A small image autoencoder, trained from scratch: encoder depths [2, 4, 4], decoder activation relu.
Rows from block 6 of the encoder, named by matrix and row number. Rows with one number belong to one neuron. Each number is 128 + 24 x the weight over its row's rms, rounded and kept within 0 to 255. All counts start at 0. After the name is the row's rms in percent of the matrix's.
# gate: MLP gate (encoder.blocks.6.mlp.gate.weight, 848x320), inputs 160-319
# fc1: MLP up (encoder.blocks.6.mlp.fc1.weight, 848x320), inputs 160-319
# fc2: MLP down (encoder.blocks.6.mlp.fc2.weight, 320x848, transposed), outputs 160-319
gate.753 072 [164 128 128 165 156 128 104 149 128 128 139 128 128 144 128 111 100 128  92 155 128 128 156 167 138  87 147 155 171 128 128 128 110 128 134 128 107 192 128 116 114 128 166 128 154 161 128 128 128 128 128 100 128 128 128  96 128 142 174 128  31 128  99 145 106 147 110 128  70 151 128 128 128 209 128 128 107 128 112 157 128 128 106 109 143 128  76 136 108 128 128 128 128 111 128 167 128 128 128 169  79 164 128 110 177 107 128 128 128 154 150 128 187 101 128 128  93 128 152 128 128 128 139 102  93  84 154 128 128 114 101 180 117  90 148 128 107 128 128 142 115 128 179  65 128 128 128 128 128 128  87 128 108 128 107 136 154 128 128  77]
fc1.753 084 [148 128  84 110 159 128 152 128  98 128 128 128  96 128 149 111 128 138  99 157 128 112 128 172 128 103 128 170 128 128 128 128 128 128  68 128  97 128 154 128 128 128 172 164 109 158 141 128 113 108 142 114 144 145 128 128 109 128 128 128  54 106  80 128 107 151 128 107 128 128 104 109 148 150  78 137 147 153 128 147 128  89 128 107 128 128 105 104 151 104 128 128 128 128  96 172 128 100 166 128  88  89 128 128 152  98 181 100 128 128 128 128 151 128 114 128  73 128 136 128 128 149 102 128 128 147 128 107 115 128 128 212 128  84 145 128 151 128  57 128 128 128 128 108 128 181 128 128 128 102  98 128 100 115 107 128 110 128 154 128]
fc2.753 077 [128 128 128 109  98 159 128 128 128 128 113 152 107 128 133 163  76 128 128 172 128 117 154 161 128 128 159 128 110 166  81 153 128 153 118 163 128 128 128 103 154 128 160  93  89 128 112 128 128 109 154 128 104 128 102 103 128  94 140 128 128 128 145 151 128 128 151 107 128 101 128 101 140 128 100 128 175 128 142 170 150 128  97 128  88  84 148  76  95 128 128 128 128  97 128 107 115 128 103 128 128 128 115  87 128 175  96 160 128 166 179 110 128 101 128 174 146  61 128  83  97 128 151 135  37 145 128 128 128 128 148 128 154 128 115 152  87 128 157 156 128 141 128 128 128  94 128 153 128 142 128  99 152 136 128 128 128  94 128 111]
gate.754 125 [ 84 128  89 128 128  86  86  79 128 128 128 128 139  96  82 128 128 128 138 136 140 129 128 128 128 112 128 100 160 128 128 128 112 110 128 119 128 166  98 102 166  83 128 107 128 128 128  94 128 128 125 102 128 122 128 110  96 146 153 128 132 145 155 102 128  78 128 186  92 128 128 128 128 188 128 128 110 115 128 128 150 128 175 128 128 223 149 142 128 128 128 114  94 128  93 155 128 141 144 128 128 128 128  90 128 108 124 128 120 100 154 143 129 128  97 117 128 190 128 107 128 136 128 142 128 120 128 144 128 150 108 128 128 164 155 128 128 128 128 128 128 128 166  79 155  83 181 128 128  83 128 128 128  97 113 128 128 128 117  90]
fc1.754 110 [128 128  76 128 176 163 111 128 128 128 112 128 136 145 128 117 117 135 150 128 117 155 128 128 140 107 120 128 168 128  95 128 128 128  46 128 104 119 128 142 128 176 117 143 137 128 104 128 128  95 144 140 166 149 144 128 141 138 128 128 128 150 128 128 116 128 116 128 108 106 128 128 128 104  82 128 206 128 128 137 110 143 151 108 128 158 128 128 128 163 128 128 143 117 152 118 128 105 128 102 128 128 171 128 128 128  99 187 128 159  99 128 128 128  93 117 128 128 105 128 128 128 128 156 118 128 128 128 188  92 111 128 115 153 128 128 139 101  69 141 147 169  41 150 128 128 145 128 103 101 128 128 128 202 128  72  93 128 128 128]
fc2.754 109 [128 128 163 128 128 128 128  54 128 128 128 135 103 125 128 105 128 200 128 107 128 102 137 111 157 180 128 128  58 110 128 128 160 128 207 128 128 128 128 113  79 128 128 128 156 145 128  74 128 153 128 128  82 152 128 182 142 114 145 128  74 105 128 164 158  85 100 128 128 168 128 118  95 150 128  97  80 128 164 136 153 112 128 116 128 142 142 121 109  82 128 128 128 121 113 128 143 152 128 155 128 117  75 128 128 128 128 128 165 111 204  93 128 128 128 128 105 128 128 149  85 128 104 128 128 128 162 107  90 128 148 128 164 128 145 179 120 128 212 122  98 147 128 128 128 128 128 128 162 195 128 148 128  89 128 128 152 176 111  74]
gate.755 064 [128 104 112 128 153  65 133 144  81 128 169  88 104 174  86 106 104  99 189 111 128 128 128 165 115 128 128 128 128 115 133 166 128  90 128 128 130 153 151 128 128 101 112 128 157 128 128 143 130  98 128 128 116 128 125  88 113 128 156  70  87 128 145 144 128 128 109 128 112 128 102 164 128 152 136 102 158 148 161 136 132 128 106 128 119 123 128 128 128 140 128 166 128 128 100 104 128  99 138 128 128 128 101  94 192 152 147 149 124 128 128 128 100 138 128 128 128 169 128 128 157 128 116 128 146 128 107 128 128 107 162 212 128 128 180 128 128 128 128  99  79 128 128 109 105 128 117 146 127 167  49 128 128 128 115 110 128 128 128 109]
fc1.755 082 [154 144  59 115 108 144 128 128 128 131 112 178 155 109 128 128 128  62 128 128 146 181  85  96 147 128 130 106 172 114 128 128  70 128 128  80 128 128 157 158 128 128 152  85 168 128 128 114  86  86 105 174 128 128 128 128 128 128 156 128 128 128 100  97 107 152  93 149  88 154 113 139 128 150 128 132 147 146 142 128 128 153 128 128 119 154 128 128 107 128 128 128 128 107 168 145 162 128 128 164  82 128 185 128 120  68 128  94  89 128 162 148 128  95 134  91 128 179 128  99 128 128 149 128 128 162  58 103 128 128 128 128 128 128 128 154 128 128 128 169 161 118 128  85 128 165 103 128  80 128  72 152  83  80 128 128 181 128 128 156]
fc2.755 074 [110 128 153 144 128 128 113 128 166 133 172 128 128 128 157 139 120 128 128 113 166 128 128 128 138 109 106 128 155 147 128 128 128 148 128 128 134  89  52  75 126 128 128 103 128 138 128 128  79 128 124 128 117 149 122 136 147 128  63 128 128 128 155 128 128 128 128 159 128 128 124 148 128 128 128 128 160 134 179 140 128 128 131 128 117 207 154 111 122 128 128 128  94  86 128 203 152 154 128 134 159 128 104  84 101 168  89 128 171 128 128 144 128 128 178 157 114 120 128 128 134 128 128 119 128 102 101 183 128 128 118 128 128 128 141  81 120  72 128 128  84 117 128 111 128 122 196 114 105  90 102 113 128 128 159  58 110 112 128 128]
gate.756 116 [128 128 128 128 128 128 128  82 114 128 119 148 146  98 128  57 128 112 128 128 111 128 108 128 185 128 128 132 128 128 187 128 128  81 128 101 130 153 123 114 176 128 135 142 136  93 128 128 186 223 128 128 128 128 128 128  51 127 128 128 118 128 201 128 128  65 106 128 128 128 128 128 114 132 128 128 128 136  79 134 106 140 194 128 128 151 128 128 128 128 128 128 128 128 121 128 128 149 125 128 193  98 128  92 128 127 128 173  72 115 128 128 128 113 128  98 128 157 128 100 128 128 128 143 128 179 128 158 174 160 106 138 128 160 128 128 128 176 128 128 128 128 128 128 128 128 133 120 128 128 170  95 102 128 128  88  58 128 128  80]
fc1.756 089 [160 128 147 158 157  31 137 170 166 128 109 106 128 106 128 128 128 138 105 110 137 106 142 227 128 116 128 128  96 120 128  94 105 150 128 142 128 105 113 100 122 128 108 128 146 128 145 150 128 128 139 128 109 128 128 128 176 151 128  89  76 128 128  99 128 161 128 141 107 127 161 107 128 128 128 115  95 128 104 128 128 155 128 128 141 128 128 145 145 138 113  95 128  96 207 128 153 159 108  95 128 105 128 143  38 128 128 117  81 148 101 128 226 128 128 150 128 162 128 128 128 147 128 138 141 152 158  88 128 106 128 128 138 128  48 112 128 140  79 112 128  98 128 158 168 128 128 128 128 162 128 143 128 180 144  96 128 128 128 116]
fc2.756 092 [ 97 128 118 174 128 128 128  99 128 128 104 154 114 175 128 126 128 128 128 100 128 122 156 128 128  89  83 128 128 128 128 128 128 186  70 110  50 162 128 128 128 153 128 144 128 111 128  96 128 128 128  75 128 113 128 128 128 128 128 128 128 162 128 153 169  90 128 128  98 128  94 162 128 103 128 128 152 141 136 115 128 128 128 128 128 156 128  90  90 128  99 128 104 128  98 128 128 128 128 128 169 163  83 128 128 128 128 109 139 199 128 128 128 150 100 170 157 128 128  84 128 142 128 100 128 128 167 184 128 104 128 128 127 128 128  86 164 101 128 154 128 167 163  47 100 128  84 105 138 106 113 128 128 128  94 128 128 124 150  91]
gate.757 129 [164 128 128 128 188 128 128 103 128 152 111 128 128  98 113 106 129 128 120  95 161 128 140  82 145 128 128 128 128 128 189 128 128 128 128 151 139 136 128 128 128 128 147 128 128 120 161 128 150 128 128 128 149  74 128 128 128 123 128 154 137 128 128  91 115 128 118 149 128 128 138 128 181 128 145 164 159 110 128 128  96 128 174 128 128 148 128 148 147 128 153 116 128 128  96 128 128 143 128 107 168 128 128 128 128 128 128  25 121  94 128 128 128 142 128 128 128 145 128 144  75 148 128  99 108  89 128 144 116 236 128  35 116 128  18 128 128 128 128 128 128  87 128 128 128 128 153 190 133 128 128 128 142 245 144  85 128  98 128 128]
fc1.757 091 [128  93 128 159 128 196 128 128 128 128 147 153 135 128 128 186 118 154 128 135 137 128  98 128 147 108  74 148 128 128 169 128 128 125 128 149 114  95 109 128  63  72 149 128 128 142 110 128 128  91 117 128 149 128 128 128 116 173 114 128 128 128 128  92 128  98 128 128 118 128 128 107  93 128 150 143 128 128 112 128 110 146 108 128 163 128 128 149 105 176 128 128 103 128 128 148 128 128 153  78 128 128 128 118 128 128 159 128 140 128 128 128 128 128 128 128 121 179 128 128 128 137 128 128 143 128 127 128 128 171 128 128 128 128 106 101 128 128 128 128 153 128  61 182 128 128 128 128 128 128 118 110 128 231 128 128 128 128 141 128]
fc2.757 098 [128 152 123 174 128 128 104 153 128 142 111 128 136 128 156 128 128  16 128  97 154 128 128  50 128  88 128  66 128 110 106 165 140 128 128 128 128 168 128  71 128 144 128 128 153 128 131 113 105 163 128 128 128 128 128 128 109 116 128 128 161 100 156 128 128 128 128 128 125 128  77 149 107 128 176 128 129 128 128 128 128 149 128 128 152 128 141 128  96 128 178 128 128  99 128 128  73 102 128 128 110 128 128 128 128 105 128 173 128 128 128 152  90 128 128 118 128  89  92 133 128 120 128 128 128 154 170 128 128  71 148 128 149 128 128 128 128 128 182 128 161 124 128  98 128 128 128 128 128 128  90 128 161 128 128 128 154 128 128 128]
gate.758 151 [101 140 121 139 161 110  90 101 128  84 128 146 147 114  98 135 157 128 132 128 135 150 146  71 174 128 128 128 180 128 128 166 138 120 105 143 128 163 128  86 128 114 146 131 116 111 141 128 152 168 128 128 128 128 114 126 128 128 128 146 152 128 145 128  89 104  94 146 118 128 133 128 135 157 146 128 128 128  49 124 128 136 154 128 169 128 106 150 116 144 128 116 140 137 109 164 128 128 128  97 167 128 128 109  99 105 128 145  94  73 163 138 137 165 115 122 128 138 174 115 121 128 128 128 128 143  99 128 158 149 128 102 122 148 128 128 115 128 128 104 128 128 182  84 105  86 183 149 159 113 106 128 128 128 128 104  69  89 107  72]
fc1.758 088 [119 128 155  93 128  36 128 170 149 128 136 114 128 128 152 128 128 114 129 167 170 128  94 128 128  87 146 110 128  81 182 128 128 177  87  94 125 135 114 128 128 128  71 128 163 100 128 128 128 128 130 128 128 155 128 128 163 128 128 128 128 128 114 128 151 128 111  91 119 128 128 128 128 128  31 128 128 128 128 128 128 128 128 128 108 128 115 128 128 100 128 128 128 124 128  99 185 128 162 128 128 128 128 128 128 150 111 128 106 128 128 128 128 128 128 128  95  89 128 128 128 128 105 128 128 128  77 101 128 181 180 185 139 128 136 160 128 113  95 128 128 171 128 128 104 128 128 128 164  98 128 146 128  54 128 128 153 128 128 128]
fc2.758 096 [ 99 106 128 102 167 128 184 156  92 128  89 101  87 180 128 155 106 128 158  96 128 123 177  87 128 189 145  76 128 128 128 155 156 109  85 163 128 153 128 128 128 128 128  70 160 179  88 208 165 128 128 128 171 128 119 128 110 104 128  89 128 128 128 145  98 128 128 128 128 128 128 129 155  99 138 128 128 128 128 128 128 128  89 157 128 128 138 128 128 128 110 128 128 128 128 128  77 128 130  93 170 117 128 162 128 128 128 183 119 128 128 128 146 103 128 178 128 128 149 128 128 101 128  86 128  78 128 153 128 175  77 125 128 128 128 128  95 128 128 128 128 102 128 128 185 178 128 104 116 128 128 163 128 128  89 128 128 128  86 158]
gate.759 081 [164 128 133 141 115  97 128 151 104 170 128 128 128 151 109  71 128 128 128 128 158 128 128 156 128 128 165 128  87 128 128 128 147 124  65 128  98 128 128 128 124 128 154 128 128 119 107 128 128 113 145 128 128 128 128 128 126  85 128 118  61 128 128 147 128 124 113 128 137 128 128 128 128 193  32 160 152 128 128 118 165 128 146  75 144 128 115 128 137  98  99 136 145 128 156 128 128 128 142 170 128 128 128 151 128 128 128 128 157 128  93 172 128 174 107 128 128 128 128 128 128  93 161 107 128 153  36 128 102 128 128 128 128 151 169  77 145 144 102 128 128 173 128  64 128 109 128 177 128  81 154 128  72 128 128  77 162 128 128 161]
fc1.759 096 [128 128 128 128 141 128 128 141 128 129 128 128 128 128 169 158 174 176 128 109 106 128 106 128 128 145 128 101 194 109  86 128 137 128 128 128 128 128 128 114 128  79 114 151 128 116 128 128 128 128 139 128 137 128 144 128  76 128 128 128 147 128 102 116 128 151 128 120 128  84 128 128 128 128 186 114  96 128 128 106 134 128 128 128 128 128 128 158 128 184 149 128 128 159 128  94  43  81 128  68 149 128  88 128 145 146 128 128 143 112 157  94  61 103 145 128 112 128 128 128 128 128 128 141 128 128 190 128 128 128 128 128  95  97 128 165 144 140 163 128 128 105 128 164  94 128 157 128 106 128 128 128 128 128 149 153 128 128 131  88]
fc2.759 093 [158 160 125 128 147 128 168 128 128 107 128 148 128 128 128 140 164 128 165 138 155 128  95  78 128 128 110 128 128 128 128 128 106  88 128 128 157 142 128 111 128 128 106 165 128  96 128 107 194 128 128 151 128 166 128 128 128 147 128  81  95  98 112 128 128  96 128 111  94 128 128 128 108 128 128 172 128 164  90 128 142 105 128 128 128 128 128 148 163 128 146 128 114 147 112 128 159 115 128 128 121 128  94  99 128 141 128 107 128 128 109 147 102 153 128 128 128 128 100 150 128 128 128 117 159 128 128 128 145 128 128 156 104 128 130 128 152 144 128 128 128 128 202 139 170 149 128 128 145 128 128 148 128 128 154 128 128 128 128 141]