config.toml
model = "image autoencoder"
horizontal_flip = true
translate = 0.06
encoder_activation = "swiglu"
encoder_mlp_ratio = 2.67
encoder_head_dim = 32
encoder_bias = "none"
encoder_drop_path = 0.15
loss = "l1"
decoder_channel_attention = "eca"
decoder_widths = [48, 48, 96, 192]
residual_init = "none"
magnitude_pruning = 0.5
Rows from block 4 of the decoder, named by matrix and row number. Rows with one number belong to one channel. Each number is 500 + 25 x the weight over its row's rms, rounded and kept within 0 to 999. All counts start at 0. Numbers have three digits each. After the name is the row's rms in percent of the matrix's.
# convs0: first 3x3 conv (decoder.decb.0.1.convs.0.weight, 96x96x3x3, standardized in use), inputs 84-95, a 3x3 kernel for each
# convs1: second 3x3 conv (decoder.decb.0.1.convs.1.weight, 96x96x3x3, standardized in use, transposed), outputs 84-95, a 3x3 kernel for each
convs0.8 103:500500500500500500500514500487500500500500457528500500480534444450535490500483500528550500488500468497532507500569514464500500500500500500509469541534511500500500500500515500500500500561495476500523500501500484545500500500494500500500531500500500495513500479474500500481500537484500500478525525463500504520525500502500500499
convs0.9 104:500440500500500500525500495449500500500500406498498500500500500500500538500500513500521514522487480500490500465577500563500489487515527517526500474500480500500529488500500500540500547500500539568483534500500500528500500500468500510500500500500500471500500521523500480542469500500466554500452524521500493500543500500465520500
convs0.10 101:500500463484500502478468469465502500488500508500500500500491500500482508500420500500500524517510500500470443500537526500520587558482476500533516500500500526521500427443500500500527500500500524500541500500512474500500486523487500500488465478500500500500497470455509500500500500500508517482500499456500500490500500552466500489
convs0.11 099:500447454500500432500500444500548518500500500500500500537484515500484500500500500500517500500500473500520500500546533500500514532500458437464546481483489455513508500500500500522556454521501500500526460500571539538500500500500507500500498500500481510500500519500527500449473500500476524472500502534539500500500500521531500550
convs0.12 106:500504483469500452500500417500500500538539500500550500500500500500587500475548500500521500500500535500505500500500507500435536500550557469500471481473500568487500500500529500500522499500500512440500500542500464493456496500500488493517500500500500475500528536520500508476500528500500500538500500516500418500500500500473468508
convs0.13 102:500500500500500461500565500447500500460482494480500500500476500500542549466500538500500473500500500488497485512484500477509500500500512500500478497558516484500500472500510518551500500519500477451500543570556500510483485511500488500525500500500475507500513500500500500511532483500500500496468458524462500424500480481495435503
convs0.14 100:529530555549500500500500500507500527519485500530500538587500489500500494500486523500500506510500500500518490457473450522541500489549500577486498500521500513556502463498527514500538500474500544500500500500513500500520500500481480449507500511482500478500500500500500496500477545500500493500500559497436534451512476500500505500
convs0.15 099:463479500500500500465500455500487448500500500487439500500542484518442460500547470518500500494482521487500500563500454521576500456500499500500500454461503500467500445500500500500500500500500500467514488464500500450500500481500481500500504489466529494466500485500489533500500523500500500490500524453500478505500500463500508500
convs0.16 104:457500500500535500500500502500447500500500500500475465500510505500500545500500500486500500503551483500526522500500525500500522504525500543492496454538463500514500500500500500500500500486558465500500500474500541509500500527489524507500512500500520500473529500453500491500500524500485500500459427500500519500500404521502499466
convs0.17 104:513500500524536500551526500500500448500543478500481443500500500500500531500500500500537500500500500529500485500548525500532500500500500494500500500500500468500500500511500500533500500500500530500530527553538516523516510500455500500456475500419500500491500500458500493460528538500545551500500521452505529500500558500500500500
convs0.18 105:500587500500452500500500456500451500500500500500492500500500500500500523500500500479519506506533500485500500494500540500500500500500500500512500500420500444433507526476500500475500500485500500500500500481500500500474500474500522500488496512500507459480478500500500508500500500500523465500498539483500576579506500568500432515
convs0.19 100:500394500452500427500504473500520493470541500451500500500500472523500449500500546500500500513500500466500500500500500500480500499468500500466466500500500507500493500534489500587489500500479481537491481500558466500488500483500467467484500500523500500472490524500500529482512500500533511491500500492500541500500510444500500500
convs0.20 094:476500467500522500500500500485500500500500500500519507500499537500500500500500459452506500483472500513500500421500509500500500500531500529509501424500522505501508465500500500500465500522500498476500500476484483522486491500513500500492459488500500449487531525519500511514471500520520538500526504500500458518454500561500500500
convs0.21 103:516502464540489500490431500500500449495521500500548476502500500550500500495478437500500540494515511500464478500576500477500500470500500500500508530531547502540542500500500500537553500500480440471488500536500488500500500500522475500500485531482500500503478530463500500500500500529500472500500455500500500500500500500500467503
convs0.22 115:518500480500500500538537500476459407500500456471481478525500469522539500500525530530500487514517500509520500500487510500500537500500500500500515525535500500500500500500490546500500508500484527500500500531500500500514525500449512500469519500476500500392500512485522479484491533373476500411500500431516479469500472462500530486
convs0.23 105:421500500468500518500489479500526500436476500500500500500491462500523500487520500500449497509522522500500500500531506500500500526500500440500465448447500488497530500500500500442532500500500500531500529544557500525500500500477486486515523521525506528500500529457526488500540457500451500534525500532500500500460500500500500500
convs0.24 102:500500500500500506504500500435476500456458452457491481500500528536500500500547551500523552500513548500500538500500500500500500477564500500535500480565500500500500500500500500500500490500500531528527523514509518526519500500520451500487450469500500500500500516500475524500500519500474500514465500500500500500515502500513546500
convs0.25 104:494500500500500528489548500487500500500500500500500500500500547500500464500533500500491500489467500500500500500500427500559500416511466500500500500528500500500500500500489500500500529500540474500516500431559489500500500481467500524500500500500494509500453500455500482472500538529500500500476500539500547536500500500466500500
convs0.26 099:499500500500500500532500500473500500454500479533500500500499431500500531500500500467514446500525518479527522500500519532577500548552510462500500484500500500500473500463500500500500516500500542518527549500500500478500531500478500500473500500500500500468500500455500500478500500500500441500439451500500497500489500500500500560
convs0.27 096:500459500501480478474500461483500463500500500500531500500500500500523500511500539500514500535500500500500523512500500500500500502500525500457488500500473500500500500500500500500500500500529500500500456500500506500521500500500515500464451501500500500500500475456513521473515500480500500500500500500525500500500500447523540500
convs0.28 099:526507500500500500500500463500500511528535467500510500500500500460500500473502500462500500500500500500470517532500516543500500487540500555462511439500500500500500500478538465517500501478552454413500468500556500500500500500484500500500500526500483500467505516500500489500465540500509547536534500524498500474525500504500500455
convs0.29 105:500500500500487500500541542500500500500577442500500491458500498495448449500529500500470500479478514500484475541459500500558500488500503500515500522500533500508507500500500500500502503438481471500500500573500494509500534483500500486494500517517485477471513540500481466500479493500504498486491500527500500496545500500500500553
convs0.30 093:500500500429500500500471500458500449500500500442500481500433500543500500500500481500500500500485500500479500500500549561500500530500511472544500500513487473500500500500465472582500478495465500536500500500467482535500500482489541500522538500499458500500500514478489540500487500482500543500504501466500500500500500500482530500
convs0.31 102:500500500538463500500500520500500501533542463500505467500485428500473500504511525532500500550500500500507500500500500528555500500500526520500500500466500500500500472443500500500500500500500448453499500500478490500500500500500478492500479507525500517466500500500500474500500500482536527514500500500457572500529511456471500500
convs0.32 098:500500526500500500500500524534539497544484501474536500500488500500500500488500479500500500518541475500532500546500500530500500539500585500500477451500473478510483500500517500479500500500500493481525500560500515559500500500500533500500534528448500500500500474483518460475500506500469500535483492500457521466500500500500482500
convs0.33 102:492529500500453437496500530500500500500610493494500500524500476525547493516500500500536489490535500531500500501500500500500467500500500500500490500446556500480500459500500443550500537500500500500500500501500500500525490513500491494500500500500508500500474545500500500500500472520500500500481500536500500500538418459500462500
convs0.34 104:487500498498500500484500500500500539520476443500442468476466483500500537490500499500504554509500484477500500500598526500585507512500446500500552521493509500500500479529555500500500500524530509500515500500500511500500500514500500518500488490491500509465490518482489500500500513536521530500481522482453500500458526500500500500
convs0.35 097:500497544442475475500500500500567531500513500500500500455500500457434500427500500500500471543500500500452476527500463500536500500500500453500487506475500500500500500451500500504523499500500500542530500500500500476500542500521483500491465500500465500500525470500500509500543529500564500500500500469529518500500500500500531509
convs0.36 103:500500500500500481500572500500513500522544500500500500469491500525539454500500482500500500475524464492500468533474500483562500500542500470500485547445524518517500531500505500539521560500500500500500500553579518466536500532475522550500500528503460492486503500468500473473487500522500500491500539480554500500500558515500500534
convs1.8 110:500535447500500500500500500500474530549456444500500500469500500435486500456484533516442529500500500477500500500479500509533551500595563500497500497500525525474531441470500500544500482500434444500500425500501500500500454492490546512500500488527470451468500500476517457480500516531471488535466500500500500466500500534500500475
convs1.9 100:500500525500542514536500443500500556513512562500553538500488469500459509498500500466475500500500500518491500518500550500476500464500439530433474500500500500487500493500535500550500537471467500467500500444500500498500532476500500500500500500500500500472500500483531500452550522500500536500485500500500500496500500500500467500
convs1.10 095:510500500500436500500500500548516500500535500537500500500531546544500500500531517520500551533523527468500500500500482488559529500590540488458500500451479500500525523485471482529471500500500500500500500500518500512500467500478474523529500500500520500500500508500500479479500462433476474478500500500520500521500553482500456500
convs1.11 095:463463488546500520503500500456500500476477500500500475478500501514500500500500480466490500545482500500500500511500500521500500449424500500500516500545500500500490500536504455500552465500500500500524500440500500454467500530500500500487548500500500473533523500500475471486500475453551500500518484529493468487452423475487500500
convs1.12 111:466500500540500479500500520478500476541500509491500478473512500515500500500509500500423533474522500470533500500500462547500486500500481459515523500489500500500526500495464527500469515500500500598517500500551500500500471527500487500481500500487500526489500509500536500559465478500518531500535448527500500510531500500500500514
convs1.13 106:500500521555487482500461559550459500500500527500500500453500500535500500500500527500456500454500526500474500500500500560538465500500474450500500513514469500520463521529500547500482498500500566500544500500571467500476500500524500512476447500444522500539471470472537503466485500489500500521512500500500500464509454429549529500
convs1.14 109:479450500500496558500545500500500446507500500483500500538526500531500538525513528469459500500521487500519531543500500500516500500500476500494519500500500500528500529527515500473500500532520514500422500500500495500500500500466519520500464480500546500479531500500500497487474482500517482517530448528500500500500431468500500555
convs1.15 099:467500500535500500468482469537461500500524454525534500500500500470553562500446500489534534546500480500519481500452500500500530500500485494461500500468512486528541508500545500543500518541500500500473536596470500500500524526517524484500542500525500500500474549470484500500500478500500461500543483513551500500482466498466500515
convs1.16 120:522486534510429500536500503500500461500529500500500500500446500517442500525500500470466463455515500500432532495449500500500500471543499500500500539552438500500533551552483500500539500463500542500500461521500514500500500537512526513456523543500500468469500500500512500494500500500476519525500525500565500497481500488500512500
convs1.17 087:493500515500500500500500500545542577484500500500500495500479500449500441462533500470517543500524500500500518500506500435520522500500500500480461529481445500459529527519458500528521500500478519474459500497500497500500483468482465500453483520485557450480500500514500500500525500500468500523500500500478500500485500488452463500
convs1.18 116:485586500554500500512533508500488537499487500500461500526500540500500470500485449466500469500466447483464500528500500500524506526500500521500500500500518500500468474552549454509500504529503537541500559500500499500480530468523500467500520521527500458500481500500500500495500500500478519554477488500509500500500388500500527500
convs1.19 096:500500500500484500488561502500500500500470500523460446480381449522520455455566500515467500469458462551561493500493500500515500500500500507500518474510500514478500500500555439525500487464500500480500440500519500500500524492500519467500500476468500500500500500450500522500538479500473489500550500500500500480500482463500500500
convs1.20 097:500500500500500500500500500500465500564500500503500500500500500500500457500520500524482467500526500512462500550500446500451500500500500500475539537515500500500515524531500500518500464539517478500500461562542500500463500538516500540500457500500517500484467500531500486500500465500481500477500524500524500500453500538445500500
convs1.21 090:500614500500500500500500500500500500500534484500479500515500500472544500500487500521500481500500482489467484500473435500500500521563500500444500471500500500500482470470471500500500479500464500500438500500500500435456516500511500500500500485500459500471462439500470511500500500517500500500500500519500500500538573482442500553
convs1.22 093:500500489500500490500500500476500500500500500500500500529422500516503445480532466500500500481522500500500500500500526500430500500456494537524571500531500450528519436446500475500520500500458500500500449471472500500500500500539526500518460470519500500500525516529500479500521500500479540500510550500478452484500500526500427497
convs1.23 103:515543529518500531500500500500468500532500500446500500500456500500518500500500564521483457500500500500500474500500500462462500463500487480500534516511454500500500515500531461500534524465454500500500500500470524500500500500489521526500500482500515500500500500500479525500500517500518500573500500469500454500447467530476500500
convs1.24 081:500500532500500500500538500546550500529486500529556458526500523544454500500521500478513500500500500581500500509515467500500500485475520500500476523611500500528500483475479500477537528514500500500471447522477500500500500474500500500470452472500500500500479525500483500518500500500500467500472447513530500531500500447500500507
convs1.25 105:564500477500500500443422486451487500533517466516500500500500478532456500543500500500513500476476500500544519500500500500500500500500500516500474500500500500559532500553500500563490500500500546513500500519536500522483500534500528472480500453500500478457500500484510500500500458500500483500500500486475500500500500512500500500
convs1.26 105:500417500500500500542500471500500500500530539500500551506500494500464471561546500514523472500533488500484522484500528500500500500500500500460500500500479500502490488500483500500500492532525434500500500500500500472448500544459500453500500460500531478515524500535446512500514500512500570520500500466483500530500508532500500500
convs1.27 123:500463500500500500512500500464532534500446500500500519500551500453548525463526474488500500500500472500500513476438500510449500500500500534500500500566508500500500460456470454500481484500500543500500500537546511500500480476523529474528500491508466500463527482513497500479500462500456492509500500500500491500500481500531462500
convs1.28 101:500548500500500479525500500510500481500500534500500500500500436532500500500445500500534500500458534500500500500500457489500500500542500500519520500500500500500500500500500500508482446500500500504500540500476500500500478477528500447464500558500488472529455478538449500510474500500500500500519500500500500500500549539500500514
convs1.29 108:500500534524396492500498558500468481500529522500500500511521500547497500508500500500468531500459526461500528500567500500500521450500500500522471506500568471522520552500500500500500519505482500500500500500500500525500531481526500500465523500500522513500512500526490500486500539460500451500500456500500500500500599526474500500
convs1.30 104:505500500500531466500500482500500487500500500500530500483500503500446500587501500500500567493535471513500513500500500504500500474465500500500522500470533468500500490500500500500535500475537500500500500519476500451472500475474471466526531478500523500514442480500519477457500539500482522483500459525559500551500503521519500514
convs1.31 097:500500533585500457500500499522500500539473466500472500500520469472500511500500500527534538521500514500485500504500500500487509497531511483470500500500500487536500467530542546500503500445500500525520500514500487447500533447500458482516520527467500529500500500517489471508533473535479493458533500513500466500512597510500500517
convs1.32 090:506500484500500500510500480451500481469472501500500458500500539500500500517506500479500500536500536532534517436499478500500500481500500446500548525513500500463500500484558500500500500504523497515500500500500500497500563486549532483500500476500482500500484523513467500500500531555478471522556500500490500500500500538500527496
convs1.33 126:538500472516500455500500470496500478477531504503500507530500500526500458500500492517536500521520487442500561500500500500558476487500500472500500500500500500500508537533522540513500531500523525500563448456500500500500500484484481508512566486449500500500500500528545500537470456459544500500471487500500474460500601500500503468
convs1.34 085:548500549500486550500500500500502546500500500451546500521500500500518500476487522500500555500500500500500539500500539551500491500500500500500500500468500450500465500500500500547500478500517440500500514500557500500500471524516535500500500473500519500500466529500530500500500500472513500479500468500500523557500500500448500500
convs1.35 092:500500532500500500544541541527500500529500476460500508484461463466500428520500520500500454486559500500500500500500500477500564500500500500540520500485500500511500500500500500500500478466500459500500531500500500500500500514500500500500500539500500539500500500500500500500500500536500561520520482528500500500500532500458500521
convs1.36 103:568545572500434500500580516532460500537502500529500471490458502466500467504500504500500531524525522500500500484470469500500500500500500480528493500500500549500500461500500410447500536505500492500500482500500500500500500500500500500514500457494500485476523524482466500500500556487483480485475536500559463500500500500471484499